config = dict(
    arch='dit',
    model='class-conditioned image diffusion model',
    activation='gelu_tanh',
    epochs=18.9,
)
Rows from block 7 of a small class-conditioned image diffusion model, named by matrix and row number. Rows with one number belong to one neuron. Each number is 128 + 32 x the weight over its row's rms, rounded and kept within 0 to 255. All counts start at 0. Numbers have three digits each.
After each neuron's rows are labels from the 100 images, of 14976 (inputs lightly noised), where the neuron reaches its highest value: "colour at peak" is the nearest of a few named colours to the mean colour under the peak. Only what is clearly more common there than usual is listed. The data: capsule endoscopy frames (Kvasir-Capsule). In brackets: how many of the 100, against the usual share in percent.
# fc1: MLP up (model.blocks.7.mlp.fc1.weight, 768x192), inputs 0-191
# fc2: MLP down (model.blocks.7.mlp.fc2.weight, 192x768, transposed), outputs 0-191

fc1.566:138128175145075200091104135096153007122140141124165094182121114152105162213134123111166161122130103111139132101148126093140153192131114125105159159112147115194093100155132126162116159040084163148123108102125097153139135085146099148167146131154106111107152172149096118121162155163130127132135109153051167155139094111163153124131144192125123108152163141165112194164083127132122112090117126154076137117130107117090212132114134208109138146127135127111147097060114104114116071129073136081078143086121104157149154075113162173106149124123145206137196127141132112097095117068120126166
fc2.566:096137082145092104162093143142087205119098112125124115092155097115176126185046128141148145172091163155138097155105072105029088043179108141195122123127091138137103074055148098131128124140139091104091098139123103106144149184125173107147113122105128126101152119151167128153154147144107147153133131161131106103140115105162086155086106161107132145104175183122093165134146100175125114104100148103084120146105154160159195114092129053145108161119138130077149178053108140181139096120083086128141150098056163130141116061127080100075144123130163072142095151113168140133130130077131131134
colour at peak: orange (46 vs 13.6)

fc1.736:166114174144111154115129114123136124171109162073128166104126128108174173118138126101119108118171078103096087201146129047072125116120126149115154156199119151132109057160133133143129146141133041142154076127166142022158091193151112127111131139194127142171085181133159131035155110119094170144113105079122090118174138157118173127122129118136113074129084174122122104131127108145090136137140134150123127110157150085126147133116137111170125202174182208129132115161155143146151093066132091182122195115170112131075128138112144175139116170130113144150161083104153163156094119089121149105
fc2.736:175138126094181164081108154134115085136159091121173114091180149138129133042190137145144129082124151100151152204104143121156108160132105112114123107146131171173100098100131141137137119143087122111086141124172149062146113085116120122107167134138148127121118138133045134184017142079117108128115139059159116114069129255149151134134140167092152110137088165137105103156148154121131107133094126161108118143110135043104142132122111139119130151131116082104138155134108115109112154113210133125068099102097147104103120167149126041137110125071118078094088133127075125127161128079147125167
colour at peak: pink (62 vs 0.7)

fc1.132:102093098144138087156093125088184169141125068152133102115051163164111151058220148163132128110155113106104097173212082145074122070100192167143170186121181156101112134120105134156118133147119129107100134164126087097111153138121095090079120127116176152152089130102158132182163178134093126124142103098125148148133091163127149128142166143098110149148172144143103095134124159147139114139124155146125154085181156133092118153129078101110138072108145145201125107128175123146169159130081146186192152081021069111161099139130164154076121181148116122096137121129122146117149110197117127126
fc2.132:157114175071138175140121106167107191110140174080146101191171158092112140139210106120144138164101140144137141144182157116200154085134193113155112114121132142136130096063116172177113140122096130162115181094110137112138130139140075058146134082142175077141163166129043157142142079159112078127134108089131136100127095121130129123072155175137111177101104168138110143165188202131127103083099076097126113126127175096111151126134117178100169140154117197132101126084197123167104081119130093168161145079095147143172132098152139141089074119143126135089102132107158136111122111183146073141
colour at peak: orange (49 vs 13.6)

fc1.236:124096108118124154165128099083071146123169122102118136143141142147114138143200110112175135151117127125089111098142153067089098096154172163089146126142112135073107162066222170156106106186112124120168146116113125123120118158119130110139163180120165119175095152101192138136135157146145148159157151099117152067140135128132119104079031114113175101160137144173144109146095057127107151129147119111243162080162136136074138124154139156138124134100148106105129093189152086098153023126108087126090134103112129123131118126099134129098149148145187072190122160125080139113142199161172160152
fc2.236:104024152162122166121115130139151143077123070067131157123122166152101090122092159088120126168160166058108118164109090106138085115124113063108090142117123122120054125097114145133124134146105117133159132126184131134114177076125104109142103196089072144127100096155108148093099161122122116135124103113111159098115119112149119043108086187140168117206132095140142132130096216099081071160111134168166077063112119159086135140115124117127123141123126111143119130183073087089127187120165131105177148160151128130137090140134107154078155151053156173172082146102134137140157100052147154109
colour at peak: grey (32 vs 9.4)

fc1.620:142122135119140181156106120091127173121149083182073082158177142129121186112104126111097114131156170167110099118209079124066169116134105139127118070137162130171162109126139177102094148111112109136180101147094117126155162167128189111184136108173139125126067135149136132187093131127108151144135119141113120099150149148072126186131161106123158158208157109121122114099144148156106110129140094111152128096078135135158147134126113111096156134158180176140175080111150143123164055105162099113193167181095101058150173151161139113109063155199092098185154122122153127156098083158031105120
fc2.620:067124171146136074064217064137142177119147113079105141099125159110094149078141081105111134156112151102048126150128159129064105119122112142149142124126119131112171098144069122173138100129097125149098198138168115133115080121086233093151081121169071127159072123165113123110137026150149135144122139094126159135086119132151137075121114094143157141138091162133178125156149108087093082122111128124129110092123111134083094112140159158107136152129103168165047123108114105141099158149196111146134113074090154096129131170133159135084113075079138205146127139120142100118110115142113174084
colour at peak: orange (50 vs 13.6)

fc1.499:125175165132128131178178088100121143127131203106065163135207157101132169102103095101166132088144145134112184155146098163128121079101081155145152124162154146146147112119171141163126126108143113185066156098088164089143056112154095152124142116210126133122079165137170103070133155079097116143134112101132122088169116162129146132149175135121107173177072135172082163117080131114176124099138147130139106100151094105117164138121057110110145116176170185120133111150071117103109163116064144115125150210088137087077114183117131155120113136153089133138107123097163149153092056145162116197
fc2.499:149079118136069087104145140134131087150155097150156138141152150083094124013130201108142128081112142135140099162135160115125117138115139096109084091173078153080136077123213099148127191169071122091156132074105117168109141143110181103117172150111111133136135104161165146179140193089160144106162102110078150146119132150097137150144110110145107105149156161106145084159124105085059129161136127141118149141078181124127153107155120109136125106103124079209123136055178090069065118105179113061155126081141137110159136145127140073121069134058117137133161120149120123124137132106106121066
colour at peak: pink (53 vs 0.7); grey (26 vs 9.4)

fc1.164:101130126173188096157121190051150104131160134118121122163111127191183125136133088093134187151139153147073148119123136146147121214144100137111145144145182124090112170083142104189108155137117173073191156127111179088111090132135073141130149118105120155133119124102115136080196125177068193109138146126159132061113130167169118095111130168117163087130153132175105118176150168112137190145124075165107109074079127124146110121179147114122115059152129121146134020099140089132148124184123100082115114136061163147145141171129156163085123168154112118111148150102142158087155139133147167126
fc2.164:178103142157138107078131117138136221096124124158132096120142134160045161123143058120148156154136113139137167123132070110166179056147106114127092165142163105156152113140113137130117089149142137147106125149167176154117132072167116152228109123128089123164134114117132148194136151135140123076141164123209119121152145060115108071125200045123116187093127117148102173111129159108165110163123188104134116102155108123142115148130125112126099192168087180123113103132165113158081123164127092123161116156176119175166166125098119077097149095116122080178061139073125091098125077132116112151
colour at peak: black (27 vs 5.4)

fc1.431:155115168085091223116123115088108154111097120186150098151151142125119157148126101093140167125159056119133140162164110184144097134110188144123139088150199151063133149102143137117116148103089150104042130162140093124096165114098129098076138128146067128126095122158102099160129089167128090144154090123118185126194136143106102101093089123113131140135100119102154113127114109204180148172186084091144127038114147151168117095167123125087145126098180107142119118186169156170188132151130120127088171085158117131156110161120176113102148090149087161141050182085155123099147175124105154120
fc2.431:109076134132140222115108129138171143121087102146149071140140105143117127143135123142102142130181165133153163124160148128061063127082147165208052119139092119190122120177119092134137147111182128093204073082110057135103185134098167084110123141104195146151105077120086133153133099219159116090110119098105088124159139100090176056141139144090137201098102120111138154137089227162126139097100103122156117192117130150131101135174109094117121121169156161163120106174114124137160152136106154128133113149150111129155079146106182139092116117128109086152147123117129120124099159119126101085
colour at peak: orange (39 vs 13.6)

fc1.656:139157171109173126142077129092138121145080120158125133155141190144133160098163129164122119094174164113084083181153143111105186136166115136153157157089143135138123121123108142145144112065127119142159103137121184131134114118133099160157146180194144150147109184153124130167151153148108111112108101124101117132105132135155106087143179140128159140170159120135089105087137130184154098088117089146114162161129121173139080153114059117099161072194170164229204081094131132094154097030130111115188171157109101042134152174109190108148099164120138098165100137110071173177113079123144145136
fc2.656:124123138124154113127170075169160166121156085118100089132106147142094138162130141077117123155121121139129064149090133121075035105096149169141163176068085139094148073147133159127101102177074127084098149206141174103134099080138192102096139099161105168128099123151098127134098071050132144135135116186188124119172145135088104151103065079112083121155066128147151095128129136113124193173108122191085131109101163153156150133112140088168134155142144148132058158135107131126120121139161095139178087087140144139126084051121104093131073117137104130062069116136096144126134130145117111064
colour at peak: pink (48 vs 0.7)

fc1.342:142099129123198159102108144112091058139120119154075135124122093145149126149193080096178152101142090144117147140136102141136092153121157123119159163088109124096111161049156141134145124084133135132096167139189176122070142139094147117101140123175180139109057156160112123122170081106093200066138058147111150132135117133130157118077064065113154115103092190153114134116090113160119125165132149162151154140080191177115095143124113180115156115085166113109136120097160122146214118108133193048129131162080093098109073199116112120154178142136151122148163155113093150133141169110108175129
fc2.342:167131149129120087172103118150034079126142133112176108118119139150148141113159153087217116132149127113126111160136131138145092162144119071159126136133153137079079093137111125175120166128108123171193071133006137131092159166141187163094197165145129145128170141141148145127165167150115197120156110121099066144123130128098150114113127144147099132164121161124141104117141123113094174156149066110134109133160136161176181096094128113098138130119135137107158135163119101117056118135102114126053113148119125159149148060093084133166139134109148152101135134115136105151089174044102015088
colour at peak: grey (39 vs 9.4)

fc1.715:142118152163115097136169158132195134110103110170103074092132164152078139171091069117116122132139143104150120096146136116156139144087173136143170069130199159184127157143115158135115093196162147096129056138096159167125133121126153099110133101141076126092147091106167136095146153136113183139173115091129161154111124127110121164102126155106096134081124176097086140116130144100174153108127151207126123081107123100116182122143094207112132073141152135071150128019175180167101135124152095136136113114063132117094170065145072140120066093180088156192140151112088102135121148103176099144
fc2.715:129093084143118095111160145134043154118074145187171120186152115129125145132134143128188117074129139130099124087137109145148181121149127163123163069131086155112159125141140131137171163062090145157070146128143108117120145138116118174106128136120155118100134173088164121156161133111104117135138130120136099115149159087102115139170152182157170113137177087103101174148114104143064161123097130046126162209128148185075187134157152158143139149129105119086106140020190090122106142120061204111143100193091123105174113088118085111167056109060152152113159152142152140141128119119106113150
colour at peak: orange (35 vs 13.6)

fc1.512:114057154155255130100108112090111135179143066147143050160147107129157170092127057088140163120204109157086140139133116120109124144127136159124150150142165121146095098091173160135135155088112131082151170098062114124108072150081149068150151123147144106158150152133136189133167150166128191153143098123192163101095130150146108141127122138110202088121135131143160125163147102158102163132110087162090131109137132141105175135173137119120126169126153144173100098099124107118149086133136115135112114152107111156170162140128078156093178161126102169213141146102141091074146116135091155183
fc2.512:120088145155062109074165172195099176118224130113080148160228141109115198126082114116127126162115105144110106140131120110141152055157138133146117143116129133128130106183099137139137036187122100082117137157123121163087103182150113119161130155152103109081084137148173120119085146117166108158134122137148171103183123142162116066146149118236139120149155094141157119248100109122118100104126176138145145142137096132097102131127124068156143121101128124128096139172109107084125078115132145145187114101138133133139137165099157099129104109160161184100109126125128129137135121089132211122
colour at peak: black (100 vs 5.4)

fc1.653:093183115168169136098090029119093078093085108150110073124121185167136134139151180122089135158075156129123089207135186170142145243135115122133112174138097159129176161106117124132122093139102160075152170141157140159145163168106068128190134139146140155079152155097089144134094071184128159117112139153085070124137178141075125116098146123139121127170098186132146142095133090106112137099108151144137158163087112095146130116095100126138115173089150148124097103181131094143216074119116109136143192105124175098138166184107103156143114151130145082144134120110103151125148131120165125088
fc2.653:106131196138146093093112163128175173078160161089106088083094100118174132140189066110191111183056103092116088196151122137073090022071116167139166098142160174012095193136134133100125144166134121092085152141167123137132125125168140124167129086127113123131141106128148148123134081193146169159117163155222173149112154174090135116143136153077127117169093092123147124110105114105148182138128124143155136110070170172182125145115123168149137155140141120111057098137147123150142122124120123130121105132181113138143118146150149146148122119119119121086124126110189132114087105123121151112
colour at peak: yellow (37 vs 0.2)

fc1.67:182126180142181139166154115039118177132081145155068132128108128149121184115133128122131123114100141127083087176199125091122181180166173125161109128066131125128162185121141193130123092107121099194111197135171154107112095150165126171161146137200142110112145178150101186153158143144153121204169109130148134126149124147147056060097179197113109108147120151181178141167110098148112103136111139169054119142097087140142142184135155145121137136158146133144182039118118155106142064119158124127139099132106096119151152102135128128146122079122133137174141099141116146151131113087144130176
fc2.67:210102133150140127101143145147185090115152109124161127114191145137088154118159113090138107121127094125100139038099193115142152157138146113112107077135137143160116106147127155114137127118089084158106135114180120150122126187119121135130134123205130138063145163143123080076101136116182145072115132114167045129119116065155126124136129068078160158148165136128147096122148086159053225094141146107113148189183065117106133133125099130130150111061148087172042107148157084164114105134141161157163111089096117106131071103134090177128133189178118152136119135133068111120123090164141111124
colour at peak: pink (51 vs 0.7); grey (33 vs 9.4)

fc1.235:173121109125165103069129149095114091110170155109164149063183142125102161134177163165092116112176108125127092120148153180115143169081133138150117145160163149158078059133172131154158154165164121099104134171100102094113071133132125117147152168194120192095081134141113153153168185081109123158114129102156135169122099143163118094123109115098137125152140123207072192097078155161148145174093086154128129116134188085156107126118068155062131101088144068141137105151133106100137113138124122087116157125052124100183084118055160125103201142153123097100145188098156168124147095142127133172
fc2.235:168127099152129143144101136175106085115148172126157113140115119176066133117144162158141113128092144119108136093100148116200128208133080114153139117134166117089142160137105123134139197099175131147150085102131131127141129149120111098097196089139108111084145126103079126097144113162078158108163124116141109136136120104098100184082152130152133058121127157138126091145153092111177159217213186113110124063079172061154143123139095205072148128128140021141128113101126081145146131148060149178141145189111119122070124153127141147091157165080121157128109130119166122161086173175134094141
colour at peak: pink (27 vs 0.7)

fc1.760:196111135128247186122145098099141106138111103105108091139162125127126172163110089094143172112133117118110170129162161109100174191145133123122107178097164069138150130104116196135139135096110143115147118091046115168118084142087152143140153147143167089165106168154158135137142111131151196132149116168139160163112111140177077117122138127112162071136120174119122132161140101157127119175102104183078098142135128146192193204161145112089142133181092099140106083101095040128130102116170090094180070172152129121142188162164089110163159096094112132172110139108122136142121122095124104177
fc2.760:112131094109047167171116149169110157117191088123149153163225135099153115094115139081177139189138092125109151130110148127163131103125147152133161138106166131150084108208145128137131096121118144198093092180114134117116094144137209128225163157117106043144144117140138131156145111157121135164154116133169184133108148140129120042124110123207167107144142145136135131155147122109192087162150155093110126074078099107181094108116119148123108125118154127139119110165112065133138102135122110064176124172101098143174118127120154148131068129125139163144138180133096146157122198080094157174
colour at peak: black (67 vs 5.4)

fc1.135:141151163161150109153139119108149065119097106163072128145125153162128131115213160107183101140133106124100092168125171187175127111106138127157071112163069142141146143159147129160160145163058192099097124113141082152088137124102114153128155174124128142148117112145158102117113076071073137128141119111119117108123110140186129146087115053099086087202138137178107151110152141132154164144145122161121140104080128110118161137118108177168127090081110115189127102094156135069203087166068149198097146100116125108075151095067176185097118131168160085108146168134086131111161169146142196137
fc2.135:110113179168145207131214177119107149173158138165147139034092126136185138099116157150110153101130114103126088127103080112113132102114068102168120120192155097078123076094130110136141084158193141136070115165137181123111151088097139152185112162119104142117109089168094138151159146135097128132120119107138175159083148176207128089112106134089200177184122127126127137120139110113089121143120150170200131108185139150095112095118129152151134165090122110087150106116087099069096099133068098139087101133130110093133149165116144214082178118107140134174077146117124124153119116164149170117
colour at peak: orange (51 vs 13.6)

fc1.558:097162164156109095080111135097122107076163143131123102138149116113110144113142148121123148157161148141068104157104123090174112147172153125113158133126133138191127064118159196191128134081127187127107083112076108137126135147055097069156140106178103115145131160149163181171110121063121109126153112137112157119097132155103115156127139142125136167196140122140143134213091162197131146114177111173092134095148149134136153160168191151139155112112141136196070060148107091122139083203100139087134121147120098180073164139125081122071161141145135174130127165167165128048098125073131141183
fc2.558:125130152156151101180100158199066174093102156164124113145162160123126153155116193011104138088129063124113168083088109114131043112137120138148151096108078131148098141101135106116130129119144115140103155148171172077142146135114140132088136151169104100104134131090172095154065175106147099171157122164122126117108122157175166149095095138202140136092189148134127102137088132100089160139114206106080102133072158137177088118146158042176139093135118118160132118118043144173187052094116157124164127070154117112129135134118129090134124128122110102086104127115096136098122155116140114119
colour at peak: black (95 vs 5.4)

fc1.137:145128110144156111130066111126108091104117113205110168043135164116082135084168123183162138082128177141107150156126119162121149144132151120154144097158104159163121123121130119131115127165175136106147100121152138116091142140124060100094155183120068188081152159046106119100102169099088088136116102087143135109121097154167120082148118163125126136185097166156056108126131118132124124132105116112159181137162181146095089138127098069099136103093176107171125104152181157111165155151096100163181181093077091148092168111112154201082103148093141197087163159095114163101152087086177130179
fc2.137:098131132129034149133143097152186189131179121136141223059109145084131138156145100106078169165124166128155103143123126135148086147108144156137193175181156134192094173146093148076115148141144117084078142194185112134191161160133096128097158138127136145109096147134163124088182162153115122105134126178113122132160120116165091099162120150163085145201110120170117090103106142137169121182121176104114123129103118158172106152144140163142097119128064131131081158177020144119117182135102086182150147127125113131163124191123114151141192153117109115115133145109163083136151136132099161128
colour at peak: orange (79 vs 13.6)

fc1.64:130098088131142100122087104094181113114137090099132149159099139163153116118144108237186144163123052196131116164157143137128116120126100189100117126140093165121093095138174149170127120178146145120126176118138114125093096103078154072050126094115176105140073156130118149125105174093118184144173132084102122120129086129176140054111110142109112143154114105135100149130118124141159129131121210074172165153150117129059132144171130140169119103159166189175123100110147102150107120123108151027117128100118133143185112126121103125084173150119145144169149119141069142111148151197150153210
fc2.64:112127128143112162077093158184084106141136220135141134058105115080180186130083132090127147152094141140231043094195120115153115168154169126155136131125140140106123163100139149129151132153143134125118147118115174122132124136131107126112122138107109136150077132116106131134128157075120074113069135040128211116164123110179129101137094091105127166102129137176129086111124089106142122119152107106130136146148229153169054131122119073099120106123130082151095142116156058073119113121133186044150081112112121134107159099121097151137150119145125103102054126124160123133133094078158082129
colour at peak: black (30 vs 5.4)

fc1.663:132102187120122126121088087095123098164099145149090146080141147138161164156128132208111130122208151156122137169162118158062157150094142158112112159087149107182137138154125170133089104075158096159122195092151120122121124141137124120132153107146153111062141138135112127175181169136123131156161103103143116176090135139186072111107130173104142126121081142166117133079098116134160124152147118184062146160124156132100115142122032168054155166124135129117168117136134181149161143094127117077189158110074060083158191135096082129129103094089103224132122138091101133161129093066121114109
fc2.663:102155077111131141163105172158091151116133090110119115105112085117104131119115166101159102132154097043128111081154142137100123084117145083132143145104107115068144077114149136131141089134070086114132169121078167130187133101146118103108111098109104114156157087151126110144111097121106208144086134068104149103172121149136092112161082030167117135129023120127155093120163132163147170139132187145145096087198144142157122135104137091085113135102122136091113135122068111091201023151122145170133115156149129134099088096137144073174171179124149119079118127126071112129084169112083145153
colour at peak: yellow (39 vs 0.2); pink (30 vs 0.7)

fc1.413:138090159152134119047110120104123069143165149137153122081168157165136157122173158170136097151146136150113108147144162177133132162090128136085169140150125161167093074135161139157155192133140117112102127147143132079111097135114108097101154205142132184120111137113129121148150163101085116148138117095110089113161114150135159092095106136108148128180138101150066123113103179181134126139171068133153133057098177089220148156125066107149131107086175183128124104124208103041155093165079106100196153105054098118144128122123178156116144164160106127103115112099186151139136071138146188127
fc2.413:125160137123120103096150142162069080096177150121198132073117118135080171160174179120153173099139123109114102098136130123194155193116066114130118116141145102119126160115136120129133124111129120148097112094100154128153144170158144150084140092085154152102178163135126131130168123194144126133122118156114093110144115103145159176159158108190062096117086144184090141109128161125220142211103226099077155136082154120142080120124115183134107102151131084165141127076120121102202167131067151143090148105119155146088127202135083164157142133118137148139052133117132165151123184151163091123
colour at peak: pink (69 vs 0.7)

fc1.268:182137141100110140143101150086124123115127119142103100102125160121078130117130088156127132132080149144110156185157153102086110105130176151144157056081158162156152177153131166164114110139110132155102079082119149103159160159137109084087153131094109102141131186094085179090158181134105136190106108103149164117149133133151184141128138142136112135184138128143133096132117120136119148130173072156125163164100121098149157108132119158165131048191196173206146113125073167126128124090164102135162194051123124112143165140095209170058118113154102143105183103178134187121063108096136194092
fc2.268:159072122127115128111076102159124135109184191137100108086131124136163114166179095123158118119086109107120058140129121127144164121109126037161118137110109127116094105170136126128135116183168130119169101143150112131145108069148110085068131124167141138167117090113187133055138088178156102112103132131151068149189141062119070164172115143088050156128117122137147083115062160102168119165112130140058123073098172188111110139147099161147140168118085160141133137101158114133158119139092103176181120217107110158080115155165184090045168123112141118133120128098167119102110153165117129129
colour at peak: orange (55 vs 13.6); yellow (26 vs 0.2)

fc1.246:125151173145154169174126167093128178088115116142107127133118121103174200134153153139121152174154054167084137139121105054103078104160148165081150104144180094091094125159140222156110114088123144112086137167193124139103128152120171113148158124140123176160122146108134165127129163122116188140126133085161139129153142129149034138130106085109124090117103103145118135167071115106096159113109112161126096138084103109117108177174129108098151131181096167188147050165105133119130116157172120068138086148138077150144155130132156147084176131151137137080138193041123134084200141129126087165
fc2.246:151146150132142126166116121141137135195127181135112120204114169130119125163148169179158107117133164133151127142147132137139109201078124099098118125151065133090133142132166099140135140065113123162074095167127121127151171141170123102154169090076189182170128134145108100087255222121125110113101132074124113120108096156136188179096117106080078128112103090136146125118085120093166156100131152185102139061099153167150139118147147135129129115142102171089155125179029151131164100142094142155147129173118137134083108097142114151115091112073139125119070139107099142138121177117131099084
colour at peak: black (40 vs 5.4)

fc1.464:135074044144125139166149159112167146153120150105156145169090101125080140122118070173142152054140103192106073164156109079093160074080109133118119130132096122114132164198145127126149149221130103137058183144118099081102190144143157139056134135111088175100092144064111120120168109166115150098109096133093143145091114157099132206142183104095120182147099146101106150123117160152121123078096133155150134102148125131104134129087139098108173127163181151141166112122128145110149113102139090193205161161168113097060133148110122174092095152073135095095149148127085135167122124130117136104
fc2.464:113127079108147138189117139145050129079137126120091124137130095129120120082112110120172118073162144140153129040115155137121046132112116117152147046098119114136091094153123160168112169121044110120109136122144104097181101125148101133170128151140094107098096173084119103133116124150137104122142131160166150197117096094129111114140132125100118114152169180119152096180133098152138122125139101111165122109150142142188179132094102162115136221125101124155129110148240088132087098132092083162147098119186112170054125191141166085154100112081123054125121105159139120148122179167089083164
colour at peak: orange (55 vs 13.6)

fc1.145:156141094141164103111109154063111118129156107110124107133143151145133131122108086115168106121105199130112118129107186111157106139116150120142147142126162133139148133109132122156175170143122179108137137131088174143007145137000123069143110110152091117160144158121126108118116172105135150084104071123105169130104011144133159122143119091010157189130187129132118129171130133132136164153113128151123148095128172126099105183165152107137150128083119129149028077141093104148116121144094152129091101161141145153129128165109111120136107114158178163118113183143103123084182166129148130171
fc2.145:146110213138166110141112212153155118106114130156101101177129121113114114092185147133060168079126024124102125124131102120162082110180118137137150087156065126121077066150098136104141013151124125157127120115094103102153147136124107128143109125184128134086142109161131144114127162213169133128093146143131047136083137144150101177184118166127161130137119095172108137109138102133103188129128151080115123126071157118121058122145124072175146127100096191116142107140086162131097064108099142086143132143161089101089125106145089088124125157143132089178124147122135146143184165132146131085
colour at peak: black (63 vs 5.4)

fc1.185:096113157148119156103146168101167124184143112166146109144128117148134146148124106101102148088170132101116084112143120088145184158125159124156103136149127119166103133108116151121089157093122097135095172111142159133098114116138210148123146141132162083062153104099069094156180175177098160107150107122129163123151113158199104073072173165097168067084178133128106059102150178150121157102115068176140149113151124175125168166105109179135144151181116117147191101088138165140214095092118126111183135094125098082167157169114133164140097160141116115174202119095091157157157114085060088095
fc2.185:188172169145141138129148101161132150174097152120148170116080140149105123180079100089129119170123133133121132101186179120063100045101108144161156164094091152132149088120166121151115115131084119125093135133099155133118085156106129122123166123137132065114100167107141135210162075075070122165146126126082134139128165145039124119130154083148150117157057152140128136144121110111107143118099065158160152073149133127101146140147130046135134148195108145125141130152177141161134121138097125120112122093115117121131127038142062109149060130154113072038170095135101143077174144056135147130
colour at peak: orange (67 vs 13.6)

fc1.266:167149145125139130065152142106092111133111128141115145105141140141064152158174110081196135129091097176105075108192195153158118190129174125138122114122121166062136154151154191118142187114123190103101117166209101187109062165088065106097136156145137114114069175088097139121154071103117160132151101147166162093146113136105110127078104077110139106167098171121150125122085077096087123145120141110073133156095216148119099125128123207132122122116148166154102102115169089159190108154131171095106146149134132129128104090159111181107172126116152124131131137112175116080088172148110092131
fc2.266:141074186127159103133135131146216122232111096166095081092119114100155165098114059100117117127128170113098168152128123109118125119122121118146141070136117126168135170119164100188138123077093130096152129150064114116110114123188109157147214092149153084107098113125117097149091105084148075103127127151108070116127118136039156139161187097147105151148096150133164166046124117089199136087136123078134115109208097152076160122123133068094122131140130109130122153137134116140172084125119121091097127100101126122116151106116125165169110141081144127133152170115150075152076123088124043119
colour at peak: orange (45 vs 13.6)

fc1.377:124121161138219137096136111055143165113150115191095172125069169122163145057196142130137125121100144145092077157201152134156180120139127141120177123126115139127109128141119127074104140099141123147121176198163169121139091197159152161187141175191114109083094168107105138124112136147101110129169122115123110096115126125118143124126161182133124119149096152168103130106148133105125086135118149130140175160095156169095157146081105106080146117082163171102190028107137149178198078086160121155153184136069132073136127137138174138173091172098114100132169104142097123159126093105122157107
fc2.377:185172135157167091115147131147180119095127158093097119067158139127103111088123122089115100142114076122131112099087154111105120159123116101114124079152162133100132106133083123125137146154114129121134119104138159109117131176135196172155204134139114150112096152169087099143123109076191142105116148062162098145105113116141139093129112069071140072161119134123152047091139037126080182156216111106144141162162168078165042147113144150073132164071148063158071119166110101184113141147142160119161090083116099093093081102128148172149127137138111146099125126132047102131130090156116118136
colour at peak: pink (43 vs 0.7); white (31 vs 0)

fc1.38:085085118145134148085127121101108141085150152120153132097137094125123140123146123190184141135085091192107020104132118177160135151140111145141170114204084153176082058140136111183146168216194110109104097126086160066107120188123063087144146146150143143083143134120131152102154120091106136154111113113123096139139089146124166098133150148108154129145127125161137131116147143193183164103147100146140140081086151105117154147119076130140146108118180231131107115150196122084151123173142151153162155146070120140113134146119151136103195191140112129137132079159171146107136117094142184085
fc2.38:135150135144115134047100051134093111138177137142139130146099121118072144144179154099142117085168148142155142130144150145176185159125058119145167113165166127146092139120147107151111128165082130152116071176101130137108126160137161151114140093127173193095155152124169140145108142152146087128123143123159112111076104115167166189117117157169065165094096144137070115092102163118227101165083188159075112101067170101145158112107119172184123076156164143134135078139067135181184195110168120109097131126113159134070114179132125159128152116099130135093105139128191119114137132202144114088
colour at peak: pink (52 vs 0.7); orange (46 vs 13.6)

fc1.375:174145140152135093098165127091134059141127109126170128073152153134110173171138122111063133160172132100130146107158181129163154160088143148157153146141142160167135158120154109145161163124115165139176069174093139122079136088056145100119120125121113136178159123103150092147076176079118140074151100128101152068125020140117169107151133072062147099119183129153106134173118127222114152118088144196108097146172132137173080168186131135128154138099111087129062072106173109167119137146137137116122095139149103162142120133171152102122108089095135208155085148117149129086150082106146123128
fc2.375:168108074151144070134108185170095157184146093157112117202106164125170131129199084063093144023150071145200175057106081111150056129140150187152171144097099112156095128138100151100120059125109101095138116096133152097142157140105168123081111162140132131125198134154130131151093173160105126113121145138138126150137134152216131118132096154158105139126122128156147150159104120103090154086179114156079097145125176165167087141132143080188138147118131092169155119115120161120100067113081113049083120126141149104086130099121152120134127120120112123156112137110148149158109174144084119141
colour at peak: black (89 vs 5.4)